Weights of a small segmentation model: arch unet, 9600 steps.
Rows from block 3 of a small segmentation model, named by matrix and row number. Rows with one number belong to one channel. Each number is 128 + 24 x the weight over its row's rms, rounded and kept within 0 to 255. All counts start at 0.
After each channel's rows are labels from the 100 images, of 14976, where the channel reaches its highest value: "responds to" is what is common among them; "peak on" is the class under the peak. Only what is clearly more common there than usual is listed. The data: Sentinel-2 satellite tiles (TerraMesh). In brackets: how many of the 100, against the usual share in percent.
# convs0: first 3x3 conv (model.enc.1.0.convs.0.weight, 128x128x3x3, each kernel summed), inputs 64-127
# convs1: second 3x3 conv (model.enc.1.0.convs.1.weight, 128x128x3x3, transposed, each kernel summed), outputs 64-127

convs0.107 [112 144 139 128 122 116 126 138  92 124 123 102 157 124 156 143 128 141  77 112  70 130 127 139 176 128 100 148 109 126 131 133 137 125 128 125 126  58 130 110 126 135 128 134 132 136 112 130 109 134 129 140 147 118 125 140 132 130 145 102 130 127 121 128]
convs1.107 [121 140  83 152 107 127 153  84  90 181 181 125 125 116 124 137 128 144 131 137 124 123 120 120 234  99 172 155 152 138 130 120 150 159 137 120 109 136 107 125 131 105 173 117 132 127  94 120 125 136 110 170 143 134 140 116 125 143 145 117  97 136 109 156]
responds to: crops (76 vs 38.9); built area (63 vs 37.5); main land cover: crops (62 vs 20.2)
peak on: crops (57 vs 17.2)

convs0.49 [134 141 127 140 119 135 116 157 120 138 123 130 129 133 165 121 128 128 112 143 126 129 147 113 138 129 145 167 125 116 118 125 107  82 108 130 122 108 136 124 133 167 128 121 118 142 128 139 141 130 128  79  89 124 132  91 120 142 123  97  68 134 104 193]
convs1.49 [126 164 158 189 116 108 119 143 106 186 158 130 133 167 144 105 102 126 110 124 103 129  78 126 127 129 137 138 123 137 128 152 149 212 126 144 131 147 130 117 129 136 200 134 134 134 111 122 113 134 150 141 135 139 129 133 129 129 132 132 128 137 136 142]
responds to: water (72 vs 40.5); flooded vegetation (34 vs 10.2)
peak on: water (47 vs 10.9)

convs0.16 [154 120 131 151 135 130 117  97 112 139  74 119 131 189 118 176 128 136 144 108 129 126 155 133 111 126 150 121 131 157 129 129  90 129 166 127 132 130 122 123 146 136 129 128 111  72 125 111 118 129 128 120 118 125 127 159 104 130 129 147 141 108  95 172]
convs1.16 [103 108 148 129 123 128  95 121 156 119 137 148 116  90 114 119 123 130 127 153 160 132 135 141 116 125  98 177 109 109 117 114 147 121 105 126 120 121 148 160 130 129 129 149 142 125 176 132 152 125 129 131 110  98 137 170 129 120 126 128  99 124 105  75]
responds to: crops (69 vs 38.9); main land cover: crops (54 vs 20.2)
peak on: crops (49 vs 17.2)

convs0.112 [131 125 128 126 226 186 134 154 112 131 111 131 127 116 122  76 128 125 124 116  98 130  91 128 119 128  89 107 123 125 121 128 134 134 165 127 105 123 132 110 109 162 154 130 133 118 121 129 142 119 131 134 118 134 125 110  52 124 128 114 149  32  38 127]
convs1.112 [150 132 134  99 127 118 155 148 169 199 125 132 157 152 127 130 148 132 135 120 135 148 125  64 138 176 137 136 154 108 166 112  99 119 110 139 127 124 131 146 118 119 235 116 134 147 127 128 106 104 133 116 145 129 134 127 120 129 120 125 138 173  92 134]
responds to: crops (90 vs 38.9); main land cover: crops (79 vs 20.2); built area (66 vs 37.5)
peak on: crops (68 vs 17.2)

convs0.64 [134 158 124 135 141 140  97 118 140 145 107 140 127 133 176 146 128 129  73 129 124 128 136 139 100 129 125 127 128 131 130 128  85 128 111 128 133 130 128 130 172 152 126 128 123 141 126 119 101 132 128 156 127 149 106 129 120 133 148 151 130 149 157 141]
convs1.64 [201 118  84  80 103 129 141 104 114 127 125 128 125 136  92 141 146 159 141 140  73  98 132  74 137 100 148 128 131 142 136 135 135 130 145 153  85 106  95 108  89 113 125 130  88 141 105 118 145 119 111  57 109 116 150 132 125 137 115 109 142 131 113 102]
responds to: crops (71 vs 38.9); main land cover: crops (59 vs 20.2)
peak on: crops (60 vs 17.2)

convs0.37 [127 146 128 119 119 127 106  97 122  85 122  82 101  79 117 120 128 156 107 123 129 128 114 141 147 127 118 115 133 128 143 129 104 107 134 119 198  94 130 120 118 104 141 131 107 131 129 127 105 116 129  94 148 131 117  91 123 125 109 112 138 104  84 102]
convs1.37 [131  94 152 130 185 144 151 135 117 122 172 125 136 140 110 136 118  67 118 134 129 102 133 111 157 118 156 188 161 111 164 138 136 121 147  40  87 122 130 123 157 102 107 132 115 157 106 129 124  77 142 141 143  99 126 144 128 133 140 137 140 129 172 118]
responds to: snow or ice (50 vs 20.6); main land cover: snow or ice (46 vs 14.6)
peak on: snow or ice (47 vs 13.9)

convs0.89 [132 128 123 130 138 129 138 135 140 116 150 147 116 117  95 131 127 100 190 121 148 125 116 156 125 128 113 106 135 116 103 131 100 127 103 137 124 126 126  93 133 118 107 126 121 104 125 128  90 131 128 144 146 102 131 139 122 142 178 152 125 126 183 198]
convs1.89 [138 142  98  77 118 138 130 119 109 130 111 147 130  96 132 126 130 163 140 176 122  78 123 124 154 130 137 116 134 157 153 133 122 129 105 129 104 139 125 121 135 116 118 106 142 130  69 114 136 134 119 116 134 139 136 137 148 134 131 127 130 241 160 105]
responds to: crops (89 vs 38.9); built area (80 vs 37.5); main land cover: crops (74 vs 20.2)
peak on: crops (56 vs 17.2)

convs0.32 [119 130 129 155 124 100 135 153 165 107 164 124 172 136  98 154 128 133 143 127 128 136 107 158 109 128  66 121 159 133 128 129  98 128  96 185 127 184 136 127 137 132 144 132 127 127 122 100 124 121 134 101 121 117 145 154 132 144 114 183 126 197 111  75]
convs1.32 [243 131  96 131 115 135 150 124 133 120  80 129  63 110 134  92 127 112 108 126 124 132 130  82  97 138 134 118  98 171 126 136 138 176  95 130 126 138 117 123 123 105 127 112 127 152 119 152 119 136 131 154 145 127 126 141 116 133 123 133 177 123 119 132]
responds to: snow or ice (63 vs 20.6); main land cover: snow or ice (57 vs 14.6)
peak on: snow or ice (56 vs 13.9)

convs0.4 [ 86 142 155 157 133 141 170 182 114 138 140 131 126 104  92 205 128 128 175 156 123 114 132 120 135 126 117  87 126 136 137 130 119 142 169 127 127 126 129 102 125  94 191 132 122 149 125 119 198 132 127 134 118 121 127 137 126 125 125 154 136  89 134 114]
convs1.4 [133 124 126 122 126 118 122 127 122 168 124 121 144 140 133 133  90 129 121 153 127 115 126 145 132 127 127 140 130 150 128 130 128 255 129 125 130 127 138 157 117 109 158 146 140 121 127 107 125 108 123 113 148 137 130 138 154 125 122 116 117 126 139 126]
responds to: water (80 vs 40.5); main land cover: water (41 vs 11.2)
peak on: water (62 vs 10.9)

convs0.20 [131 118 126 116 127 143 158 136 136 144 172 121  93 119 133 113 128 121 125 164 102 136 255 131 127 113 133 120 145 131 128 128 122 127 161 124 128 129 127  66 112 140 116 128 125 124  99 138 115 117 128 125 125 110 139 142 255 124 122 136 135 131 132 117]
convs1.20 [112 122 129 130 147  79 123 141 148 110 129 150  94 149 147 131 110 133 178 126 131 110 162  85 138 109 128 126 126 144 124 128 129 174 128 146 114 131 130 160 125 154 125 140 129 107 108  93 134 122 115 123 123 177 205 119  30 125 118 151 114 142 142 130]
responds to: water (78 vs 40.5); main land cover: water (53 vs 11.2)
peak on: water (60 vs 10.9)

convs0.6 [ 90 112 127  88 111 109  93 118  95 128 207 170 135 137  84 147 111 131 172 156 120 147 130 136 147 126 129 132 115 129 131 133 114 155 125 122 117 123 109 136 127 115 142 129 128 146 139  79 135 138 121 137 108  99 110 124 134 118 120  90 127 127 133 122]
convs1.6 [ 97 130 130 138 143 145 117 116 143 141  36 139 140 107 122 133 102 122 102 107 167 132 109 125 149  91 123 119 150 134 123 126 129 143 183 121 132 115 152 119 121 109 123 118 185 130 133  59 116 149 116 160 145 149 164  96 140 191 136 152 128  82 115 132]
responds to: snow or ice (58 vs 20.6); main land cover: snow or ice (38 vs 14.6)
peak on: snow or ice (34 vs 13.9)

convs0.105 [106 209 128 121 124 113 112 141 156 158 147 111 150 138 211 178 126 139  66  98 119 127 148 130  50 130 116 216 173 122 134 127 129 125 139 139 127 130 129  95 129 129 128 128 139 126 111 119 159 132 130 156 143 110 114 175 112 129 114  71 115 145 101 136]
convs1.105 [158 119 125 160 117 129 112 127 117 130 135 129 125 117  82  89 133 118 128 166 141 107 120 113 128 124 116  53 123 188 104 150 137 113 131 109 104 126 146 145 135 124 141 134 166 111 109 137  77 107 120 134  60 117 141 149 128 127 134 133 167 113 125 124]
responds to: snow or ice (44 vs 20.6)
peak on: snow or ice (33 vs 13.9)

convs0.96 [103 126 127 157 130 100 119 123 117 115 130 108 125 150  75 125 129 120 128 117 134 113 169 129 112 131 133 131 136 114 130 120  87 124 129 125 148 128 118 119 143 124 116 128 129 127 131 128 120 120 126 132 125 123 114 120  89 143 167 130 146 130 147 155]
convs1.96 [117 132 118  97 130 155 140 143  93  63 135 137 135 115 111 160 132 116 107 129 102 132 167 148 128 129 142 153 127 113 105 124 120  98 106 130 165 120  94 123 109 164  85 131 133 131 116 110 128 187 121 122 141 125 187 187 128 121  90 111 105 131 103 118]
responds to: crops (85 vs 38.9); built area (70 vs 37.5); main land cover: crops (70 vs 20.2)
peak on: crops (64 vs 17.2)

convs0.19 [126  91 128 161 134 141 111 134 146 187 107 121 135 133 118 132 125 128 121 122 130 130  68 124 156 130 119 159 123 108 124 124  81 111 143 129 128 138 127 135 124 129 149 129  90 158 101 119 162 130 144 145 117 136 118 101 128 148 209 122 133 133 109 115]
convs1.19 [143 117 124 128 126 124 146 132 120 125 131 130 130 161 140 121 128 135 129 148 130 120 111 129 131 145 126 131 117 120 129 154 131 255 155 148 129 140 125 156 124 125 138 121 165 128 143 118 108 144 107  99 124 164 132 150 130 137 109 124 121 138 126 132]
responds to: water (76 vs 40.5); flooded vegetation (33 vs 10.2)
peak on: water (32 vs 10.9)

convs0.92 [ 78 139 130 151  87 152 135 169 134 118 137 120 128 130 178 178 129 124  95 134 120 135 111 121 232 120 149 141 119 124 125 128 131 126 133  88 141 237 121  99 113 107 108 127 136 131 105 130 131 136 120 122 111 112 168 124 126 133 141 138 134 121  96  92]
convs1.92 [122 134 184 127 127 125 126 118 129 123 129 128 126 125 122 138 128 126 130 128 125 135 129 121 120 141 129 117 127 128 131 137 126 141 126 127 131 131 128 141 135 129 141 129 128 129 215 130 129 139 129 125 148 129 129 133 128 127 147 126 127 120 124 121]
responds to: crops (67 vs 38.9); main land cover: crops (57 vs 20.2)
peak on: crops (49 vs 17.2)

convs0.80 [ 94 129 127 183 130 145 124 115 138 122  72   0 122 133 145 116 128 137 116 130 121 126 127 149 123 130 134 174 133 129  91 133 120 126 112 168 130 133 135 125 117 110 136 128 125 126 137 128 114 124 122 128 124 107 124  87 135 160 158 130 140 125 116 139]
convs1.80 [138 130 147 126 118 128 111 111 123 128 132 180 100 148 133 162 161 114  80 103 131 130 107 156 161 151 132 134 122 146 131 125 126 192 112 116 208 116 122 129 121 108 125 123 113 107 128 135 105 142 100 160 135 127 103 155 129 113 175 108 141 147  98 139]
responds to: snow or ice (45 vs 20.6); main land cover: snow or ice (42 vs 14.6)
peak on: snow or ice (39 vs 13.9)

convs0.113 [126 134 128 120 126 185 142 105 128  89 155  98 120 137 107 125 130 111   9 118 193 127 172 135 111 129 125 123 131 124 122 128 116 129 146 123 121 114 126 148 130 137 129 127 152 114 128 102  78 131 151 110 127 112  74 136 159 137  94 125 126 130 123 136]
convs1.113 [125 132 118 130 129 134 120 120 121 147 141 135 121 132 129 123 119 161 102 128 159 108 130 113 121 125 120 127 127 121 171 126 135 122 110 134 121 124 127 117 117 146 119  82 126 133 133 126 255 100 126 142 140 130 126 133 105 145 121 123 124 138 132 135]
responds to: crops (83 vs 38.9); built area (82 vs 37.5); main land cover: crops (73 vs 20.2)
peak on: crops (47 vs 17.2); built area (30 vs 5.3)

convs0.10 [125 118 128 102 124 127 129 135 141 123 142 110 164 131 127 103 128 131 202 137 155 116 167 136 112 128 116 119 135 125 123 128 168 127 126  89 129 143 128 134 135 126 155 129 124 156 130 133 226 133 128 121 134 129 232  80 128 138 143 131 129 137 123 129]
convs1.10 [127 115 133 130 138 117 137 137 123  89 135 101 126 135 132 131  63  99 162 122  91 141 142 151 117 150 133 114 100 130 134 123 147 142 146 147 135 129 148 127 125 126 137 171 148  28 120 135  52 120 140 147 132 162 118 157 130 131  91 143 123 113 143 132]
responds to: crops (66 vs 38.9); built area (65 vs 37.5); main land cover: built area (30 vs 4.6)
peak on: built area (31 vs 5.3)

convs0.55 [121 123 128 133 157 132 153 136 143 124 123 149 137 128 131  46 127 123 133 135 126 133 142 164 254 127 117 108 140 134 128 127 111 130 114 131 131 129 130 136 134 132 139 128 121 118 134 120 109 129 133 117 107 109 132  82 121 134 109 183 139 166 137 122]
convs1.55 [122  82 106 145 111 121  94 113 143 118 158 121 135 143 132 129 130  91 113 108  83 129 127  83  39  97 157  91 129 183 116 128 136 136 143 145  71 116 131 109 126 110  83 123 126 124 122 108 100 125 119 130 116 120 133 163 142 160 116 100 121 124 120 124]
responds to: snow or ice (64 vs 20.6)
peak on: snow or ice (32 vs 13.9)

convs0.12 [179 113 128 137 128 107  74 135 217 157  77  69 111 120 190 128 128 133  38 124 119 123 149 137 173 134 111 129 134 130 125 128 126 103 131 160 137  89 118 128 117 114 123 127 139 105 130 160  92 156 128 141 168 139 139 107 148 134 154 108 129 112 123 123]
convs1.12 [122 108 100 109 130 128 177 102  79 111 154 125 125 116 125 142 118  90 151 131 120 150  94 125 138  95 134 161 109 150 129 123 132 169 111 111 115 179 195 128 123 141 126 100 141 114 239 153 112  98  92 135 116 110 138 139 129 167 140 143 124 157 148 129]
responds to: water (77 vs 40.5); main land cover: water (41 vs 11.2)
peak on: water (57 vs 10.9)

convs0.123 [154 143 121 154 108 126  83  72  87 172 130  71 132 143 118 142 128 112 121 147  99 128 134 109 108 128 132 110  56 146 148 135 142 129 105 130 134 132 127 127 121  90 102 130 119 127 107 132 134 115 140  99 128 134 140 104 126 115 188  83 130 148 132 155]
convs1.123 [131 152 126 152 137 154 163 123 108 154 160 133  94 112 127 120 126 169 127 126 135 129 128 135 223 140 116 184 122 115 105 153 133 217 144 178 124 123  95 135 126 112 150 140 108 125  81 127 126 133 136 170 111 135 127 128 126 131 128 127 141 168 156 118]
responds to: crops (66 vs 38.9); main land cover: crops (50 vs 20.2)
peak on: crops (47 vs 17.2)

convs0.81 [145 117 128 132 129 168 127 218 117 133 133  55 126 121 136 140 161 120 104 166 137 122 134 129 142 128 132 138 159 134 127 128 191 112 123 198 154 205 129 129 104 104 151 128 135 100 179 192 194 120 128 168 145 123 209 123 119 152 102 129 124 126 107 112]
convs1.81 [117  85 126 138 109 148 127  83 143 100  86 173  88 139 139 135  86 130 110 119  79 114 125 117 123 142 123 127  99 120 111 123  94 141 107 108 103  67 101 143 134  95 169 168 121 148 154 145 122 162 156 106 158 101 101 144 134 127 124 115 135 136 123 119]
responds to: snow or ice (53 vs 20.6); main land cover: snow or ice (37 vs 14.6)
peak on: snow or ice (38 vs 13.9)

convs0.21 [164 129 133 130 119 128 124 145 132 128 143 132 132 141 146 138 138 121 149 131 139 142 119 129 147 128 144 137 142 140 130 128 213 124 121 152 125 136 128 128  89  67 116 128 129 127 146 144 121 132 126 132 188 129 147 109 129 127 152 131 136 123  92 136]
convs1.21 [130 103 145 104 135 134 116 135 119 127 119 124 109 124 143 119 106 126 118 138 118 162 119 134 122  85 111 122 119 152 153 130  95 125 146 120  95 107 135  74 130 134 107 134  91 133  47 118 107 110 119 106 111  37 131 122 141 129 119 147 142 159 128 152]
responds to: snow or ice (67 vs 20.6); main land cover: snow or ice (53 vs 14.6)
peak on: snow or ice (54 vs 13.9)

convs0.63 [110 106 127  50 123 133 122 115 128 121 124 116 123 116 111  59 128 118 102 132 127 126 140 144 115 128 105  68 118 141 129 124 129 119 106 130 137 134 118 130 128 142 102 123 130 127 122 124 122 127 131 118 143 118 125 137 124  95 115 117 119 157 130 126]
convs1.63 [172 197 134 126 128 128 129 138 125 126 130 138 130 156 126 122 175 136 129 133 121 125 132  80 113 137  63 143 147 119 139 127 152 126 137 135 132 125 175 129 122 124 126 124 109 134 133 138 152 129 129 128 120 108 127 122 127 163 119 147 156 129 133 130]
responds to: crops (68 vs 38.9); main land cover: crops (58 vs 20.2)
peak on: crops (58 vs 17.2)

convs0.23 [203 122 134 101 127 128  95 122 174 106  98 111 166 125 155 111 128 149  62 113 117 151  78 169 155 129  99 135 109 139 138 129 139 130 147 141 160  91 126 132 108 123 137 129 136 121 122 145  88 139 132 133 124 115 182 168 123 133 137 122 119 113 137  70]
convs1.23 [ 54 113 153 122 132 116 149 151  23 119 165 128 102 111 131 113 143 127 147 112 119 118 131 103 139 112 154 124 132 122 125 132 134 120 183 129 119 183 157 136 147 105 116 134 115 121 130 150 123 176 116  69  96 105 106 135 134 144 115 140 140 129  99 123]
responds to: snow or ice (50 vs 20.6); main land cover: snow or ice (39 vs 14.6)
peak on: snow or ice (39 vs 13.9)