config.yaml
arch: "unet"
model: "segmentation model"
dataset: "Sentinel-2 satellite tiles (TerraMesh)"
train_examples: 72500
image_size: 64
crop_scale_min: 1
horizontal_flip: true
translate: 0.06
color_jitter: 0.2
num_classes: 10
norm: "batchnorm"
activation: "silu"
pixel_unshuffle: 2
widths: [64, 128, 128]
blocks_per_level: 3
block: "basic"
attention: false
upsampling: "pixel_shuffle"
label_smoothing: 0.1
init: "kaiming_normal"
residual_init: "none"
optimizer: "muon"
muon_scale: "match_rms_adamw"
lr: 0.0031
momentum: 0.95
nesterov: true
orthogonalizer: "newton_schulz_5"
adamw_lr_other_params: 0.0026
l1_shrink: 0.03
steps: 9600
batch_size: 128
epochs: 16.9
lr_schedule: "cosine"
final_lr_fraction: 0.01
warmup_steps: 1920
weight_decay: 0.06
adamw_weight_decay_other_params: 0.05
Rows from block 9 of a small segmentation model, named by matrix and row number. Rows with one number belong to one channel. Each number is 500 + 50 x the weight over its row's rms, rounded and kept within 0 to 999. All counts start at 0. Numbers have three digits each.
After each channel's rows are labels from the 100 images, of 14976, where the channel reaches its highest value: "peak on" is the class under the peak. Only what is clearly more common there than usual is listed. The data: Sentinel-2 satellite tiles (TerraMesh).
# convs0: first 3x3 conv (model.decb.0.1.convs.0.weight, 128x128x3x3, each kernel summed), inputs 0-127
# convs1: second 3x3 conv (model.decb.0.1.convs.1.weight, 128x128x3x3, transposed, each kernel summed), outputs 0-127

convs0.26:468483500472507490433448506489500476497492517586456504464617503475518494493498479512545299558486500459500496485476488451501531447477735500500498500399501374513499449500445496499491536468499500520474493472508504526488588494458512491452440507387576495497504476475469444495447502528557500499515460500484497495496419501586459562444399478530509460513403466488431498488469495476395646508462
convs1.26:506386482505416487623472511484486498464475482516525555488476506473528472463508515506531389455488442481523456496495436650474426339477553476502469499474577500508467508460424470493549499516489461498482475483534597443474459499504509565512537493558657502508450492499490497506508557595500486547560463511511490486463584538502608363523511471521501444556493494471559415587496515496487383555582
peak on: crops

convs0.109:600494500519522494552501501501500492407480526587475505463553532441471509478500417488475482407617500486499456496491505459499501504492501502513471496456500427474796507499547509499499421499472500505479492482505601356509494584561480496488590518410507540508514460498499505520540490504489500500459442501495482493506489501483496545505497558534473474415503367480501483501516495678483502495525
convs1.109:482462455495473494496535520503463499577741492445511479628507540488569446501474536462505527441437486541547563415526557524446512469522600463535463530583486401568506513488533481502487455478520523470520571500531480525505492506522461482551466551496509483475390496607539474522459433494492459519463528501531500529500573540434465516569528535428488461457511730508495500485500551505491496500479
peak on: built area

convs0.46:539505500474499516507457492500502479436506498450626501548449573493557529659500500500531662397484500514500499455419499459493620438485537500533510497566555514495497523507497481557502510511538500480456469578499509563499504501487446506485682479469491519473497523460469524417538485374489500500478480486493467510510485499544500493508523476526495764450453489494495453525461500501492512443504
convs1.46:447512510541512522514486471460462434494488448517538580522516487460491441472515500536410511549465518503508469579561542469482512453474364500494537501510628436494462501453440555512500509472728472494563493545550328487489481441509410498409561487498511506458487463535534462511455498478507490486493528546426520461566499459499425488501503512519471568608561484361498475518431519508469505400515
peak on: crops

convs0.89:488471500480531481463498501502499494515493463487525530512518467552554494534498484498520504525366500488497498550499509544524529549502492500502500487570487448503494511500504502550503510472502502499154438479497516478459508488511481457439592541505484488489498491537416451568502488537487501501435612507500373440496502509458474455515569473478292478516480527499492503544452501523520571490476
convs1.89:500396441521517538503502510495501497495501460487535502519491463480494505456470430501433533533512508369520598462551523502477551413494588485551517490237429523491498490517467500501510453522479593422550505533412506460567495537508617513511484386514512526511485504561529489550460502513456531507496455452451540603502485507531536490482459517469585565369576416523553502526541472455496493509451
peak on: water

convs0.105:492513500435598505397479499517498467461480387487667483477578511774572497518502473494504519578496500480500449525476499454485518501458426498477509515506485531449503500500403500506491572506519500497500493431500519580527469498459477507484533491444495506428571490584507478495515486552417500500485552494511473545503531497495375573519484468525485542352476498545505466532512500489450389501506
convs1.105:472435451459513493560578519542484487465512541521432459444378495590377494506527561527520563477509553529487509468478536446485477658513452484525472483571487479482499504488512485535535512485521548498509492486503534462666556498500520385510526547489491591531464458474492513503483511439549537495477484503544430494504480522484644524432455441437497527641555524508363440512508427455482387474469
peak on: crops

convs0.92:493495500484492517600467500500505503509453523520506499477500521464500349505500516471287544506500500433500502483503498523499543453487464500566505494443470456504499501500523480503508454472566500488397522575512507415510563583500509462503482564510537545497539502554504497395495366491515500500505579521479491427495619504495475546529447265425474508527551484533518518516567501485458445388526
convs1.92:513498501550392505551491457486515506500502504437385412571486486486530763488536503461497520492462475476499502489551501464479523623500523523640473516533492513504457587510516470500474477511556483622517505488513477487508461460501501561512550517537469495513566681499509457380544478597590506505472498497533483557467451561442504504477517511513528492477489488514496532562490514494500482491595
peak on: trees

convs0.41:480512500515493491326461509499500501488487496500485509506526488465454487486502457500512464484509519503499491577447497410496507481494572500500500503463465512543503538501477506501497509434599500489572488462502473506507526367469517521427511543370553376504498548489315534512495490485344500500457499496520439492492480500389434559501475404381575510396548477474500511463472501613467414580529
convs1.41:499537482491497531500498463423482503499481549452406474632500453472456609448577580505471533522482472490556514489465466428520500538499506497567512563509536588516516487532533498489497474505481365512479489501632479515377524510534482533526564502564492536692499434501500527483453478490500511516547560477492472497485549475514498519391493453497467412503549492475505534543604499513708501524542
peak on: trees

convs0.40:518482501441499509605498514503498498494473527412467497464530478523456601457500513474325483417465500389500500600483546498500474468504336500470474502509500504501509538499498500500519472490509502535627504478479490427512491484435426507498290411479538435501430480447550462490501623534533500501421458503525491518499526510489517559547511501488654497457520502565493480570430504519508503496528
convs1.40:506489502535529478500468503427501493522541493617460451488500405510509346498376495475480597503504509491528492447499543526484498671493486496745494584403518546477516423455431503507556511512465505545462489509479505499494455501614528469492373506540567529479496501514494501452462467598511469476512564531517438541493487467529476497483425570461479482477496501504499506497576519558497493520481
peak on: trees

convs0.2:441550500459547536475503501497500507492513523428521504378475557708460474471534507510400454549450500548500523412517496487507487487485503500495520499491498557513513495498404498500488484509510496481515479447496549463488497489423476467483484463446444511507406505456474425427463423467459501500572664491504604500478499500500501331311551583477500497506488470513500444544456499524516407469499
convs1.2:483470503626490501482560493505497494508491602475534485412482495552523489485510492467482485517502498575513492614529446475486492667473508488429460388621486351492484474477422490471508663480541640513512537451472508530498527621508560533492520524507453491495642483496466546446528506492478525501411416414476457499511462471485500538462493476524503495393522516493499466498502496498500475445483
peak on: water

convs0.4:452484500496496532471512500563500493500510575493492552580499459473496498454494462503454532457485500527500481494549488485500467509511531500505500501510588526485487594500670499524500499496500500393689449486516551476500503498486490520438502478463507501502539502508549511518497533494436501500495490549472503499581622512472493490448467498545688501501500494480516492496574581513499512786500
convs1.4:498515488630505481495547503602436465364496513543497446555501551577505582460543500484487463491515491500536480518479517422283484531488494526541566467508689505494439509494529572517563483554499513560504639473505490511490499427496510521501515352510460485418503458481497507482501578487486551502499506468494481484466477486510447495530496528486509499479525499485512503541525453351414479472532
peak on: trees

convs0.7:498522500484489499506511571499500500466530518552514495502543486452486501516517462455493498493455500480500498511494499491497509485431493500499501513530499458502530494501583500498506266495492499482471449470499507313491504670489492516498509575491504223494497550496449489488516490510503499500506496502500489639501494499398502517505493594489523500407537505499509509494610502508522436456513
convs1.7:472513418552579575476526572544469492490502499494504535489480434524487534501501519413499521495500506548459520400537511468538476462493510480542542490499455512493416604539454497566499558466501534494439525498525498495406441416521496532526551520445544329501500478500675531488471595491746546497435537527499472447473501533483503516519502615474532496489506518563504444481502519466493563482441
peak on: built area

convs0.121:419492500432505503496491532504495505498465498507653495494501499544416519577504499511551478492479500496500498502488516455496476422500462500501499498457498566465502489500503500501463501403351486498455419508499352700507533516477501481344366483385530512478514441619498489457503535445407500499497449463463518513502492498502516529496453441574512496445461492504501496496500498492503343534516
convs1.121:381520582533504507480529518480543530483478485504507488523503385541513456493531481498453509497524472457454492510503523700492516433484480522398502493497444457505521515491465582514526487518418474419474541542596501512547513468417575501461512497480497535510486510431545619515459486502376507505514526498472514495540481438454645475540413513491527539678482478518507360479458478458504506586493
peak on: crops

convs0.3:473457500507447501464504517498501508462479486382508471421516546439505485590480500444507527519571500486499530494424427278495479497561390501491511500519548532490483506511545506536515639513335501467530573533495494513466492397419489513514463503550513444444412461445683507479478447493507505497538529495445502524499478506561485496422447484429547479505505507485525454509616520496500509466504
convs1.3:481519499557494495491495501547479492496507527454493486387496647507533492510386574409500496512555499408454512626524497542482473475546493438488504503449495503501526597499476496434573509488388589494583532494457515485498498499401513541482501514483499483515441631478529562444512496488615495484543538541617430499489489525531418464529469519326542497421593492592480500570507532506502496515515
peak on: trees

convs0.51:505447500488490497497482500503500499552500484528417523499482481496537503514499482498571531660519500497500494501423502481509478426509342500499469501494518543494485498500448503498498562493552500499359489496490458474618516440496543490498496431513399497550480499519509441478515551782526500502381437496514487551499545503401469480496491478504446434525521514505517473493411500511454631460500
convs1.51:501546482492556492527514497501513453625390494461404571490505433480555488461376541525610531579557528465578578484512505523484466467488562467516585486520503479499488575540499444492565504428550478496502503453503512481533406459495511516495479425459450504617488518553496494501472410675651447508502487517551515453544413485482573488506485520515536488424555464491477534591529505473476481542591
peak on: crops

convs0.9:551500500483509473469484499484500500516521495442402504491492491513542493419499530576526501567483500445499501514494498568502481501499497500513504499574486468499525503499585484533546463512494499605498439521497484366514495470499497418509433507455565829508469527459418505492502507546466500500516493498609490478501480514473510503491486345414507572456445418508498547529481498471461416450506
convs1.9:480533485475409503476458526502467498515461500489480512496503558505428499494501536505515521510467531503448510496499487507547482532541531467535502508380526525516487517569519568491420523381558519643537483510558471481550485513518452485492485416505498480479513561585662505494492516521725545484491544510547474475472473428503518497499599511575497511456480728501524490504496507531510540537589
peak on: built area

convs0.39:495417500407499493479475499497500498498501490459492497579507517687443512492499566502484510432563500461501486535492694493501478619502578497574494499570480609490379485500467491533498544500507499559501496485485519487502555498486510480526485493441540734488535507482496489432487500470482500513592504478541577517498520500503506485490519438370553532466480471486513519492486475459521499617496
convs1.39:401669512523469520485509518496478468524525498431492511499473489561418602493519497584491388501490514656498469475487454500519436503555365494582475497445451649494536409520519495360488582506513493463505574482484520471495488529497512503592495483497490468495535442520544562529475511483583498469491507482478503492499478503448486499446475515495451537501463654500493595411522472474511493425468
peak on: water

convs0.87:600501500501475498502498500499500499497496494492476521486495480493506503469500461499290397484506500491500501462427499499494478355503484500459495501498500497597536491500512500503486465498496500522427523477494505517501501449636488492493495685356486509496503474463485457457478412478500500500481500501565394499499482500444485447420586506425534492459344502500465500501484500690484466470500
convs1.87:501550495518562496509520462551487512496527498355485519514495517483600457559502493452500500504499537443571559568476532465466497485498510453445511477478515489535483580503381489569510510496512526523486507545451496551529550490565501483521428588462484498510452495493489452430496495470441506495423468474385537485508582522466461455485554400525617547500466455512569414513559389680686493468539
peak on: flooded vegetation

convs0.13:477507500490569502411506500498500499501494501494436493436516490467324486517475447489543448460530500496499494491504499263499458514505603500504507492493501489488445523498491497488501499512486500538690487511498469501475519399432494521490599448452525427529489492512323505481430518456442501500509485481492423480502553500500501560481488452519359501408497424433495495521544502497449450499499
convs1.13:502502448421519550471419459479506501526489582517488579479471414517426516513526619495517513514511513468460486554482500581589454670527448491477415486475477480517742513517477490502475487540386511510546484497528501499455479480459512479561566542456503492445462536515478511548467572431429551509567550487498507489498534517452393469507436472433488464492526410417500498544517512490522562583461
peak on: water

convs0.119:436472500392551499643496500500499502504463498480410503516578505475475510494507495505391495503500500520500494265464499500503495564423361500483500509474506480472499390501663502483499512501594501426383517453495474489548437491447426502429505459507488511506489581495497414470469545461456501499496508481499472497503539499458502438506475441477539496510565508496381503507517500497520559392498
convs1.119:483478499404467509535485513513498476481557535529622536499525467535492457477514494507444537496444359495494457547443399571482498619412467518495613465558607415515471556514421500500533508491525478514488507469491472475461457495533498502491601481544499517466465412474481495458442524471498489508551605469495488508535489541502509531515509496446514476384518480510489485461389486296563631448522
peak on: trees

convs0.97:481490500427490544593500495505499499447473414483435504543485511471462505560494475514485434573492500509493501625494494551500474511472531500512502446500564523521465543499536489499509487406528512591349525497503496538509474632355513497381545521585464443496495490360529534493510522364515496500435441560609505457505527505498507569504449419355516502453505510483485518540384500495516502440499
convs1.97:655503476531506497495541501413486557408457537493486496495505503522503565504480525520492524498494496507461505508500534565490515461482682477518494515484472514530509555526451565494494514486515505495490493522624489366468500497555503505516592507579494510494656478495485474500496578469568381486485516531524499520501516516550502496731604516497503515498520502499492533526616478610509510468533
peak on: trees

convs0.1:490495500381503499503470496504500500407482406485491498625513459562546502500501504493501527479457500471501504421550499496501504490506507500498494500495499474498461434499506507505498352503494498443174487501496527426488496498495516528498537527480511495504513500531472512494511511730537500501545518501499435499496489501536491448502511497477467505492487490527472433503449499362563521516507
convs1.1:510448447518478500533495513537511500500520537529580415684536449507493494493505502561510549457506437489506496676477518505529493494425497533430522482475508493530538499524684522480530489514533482479605522525395524480477415473490509510522494515511480511504503529626500404486463571483467570488506438444483449503503470526500518535508493544480507497494529490441489493575573503375534515623644
peak on: built area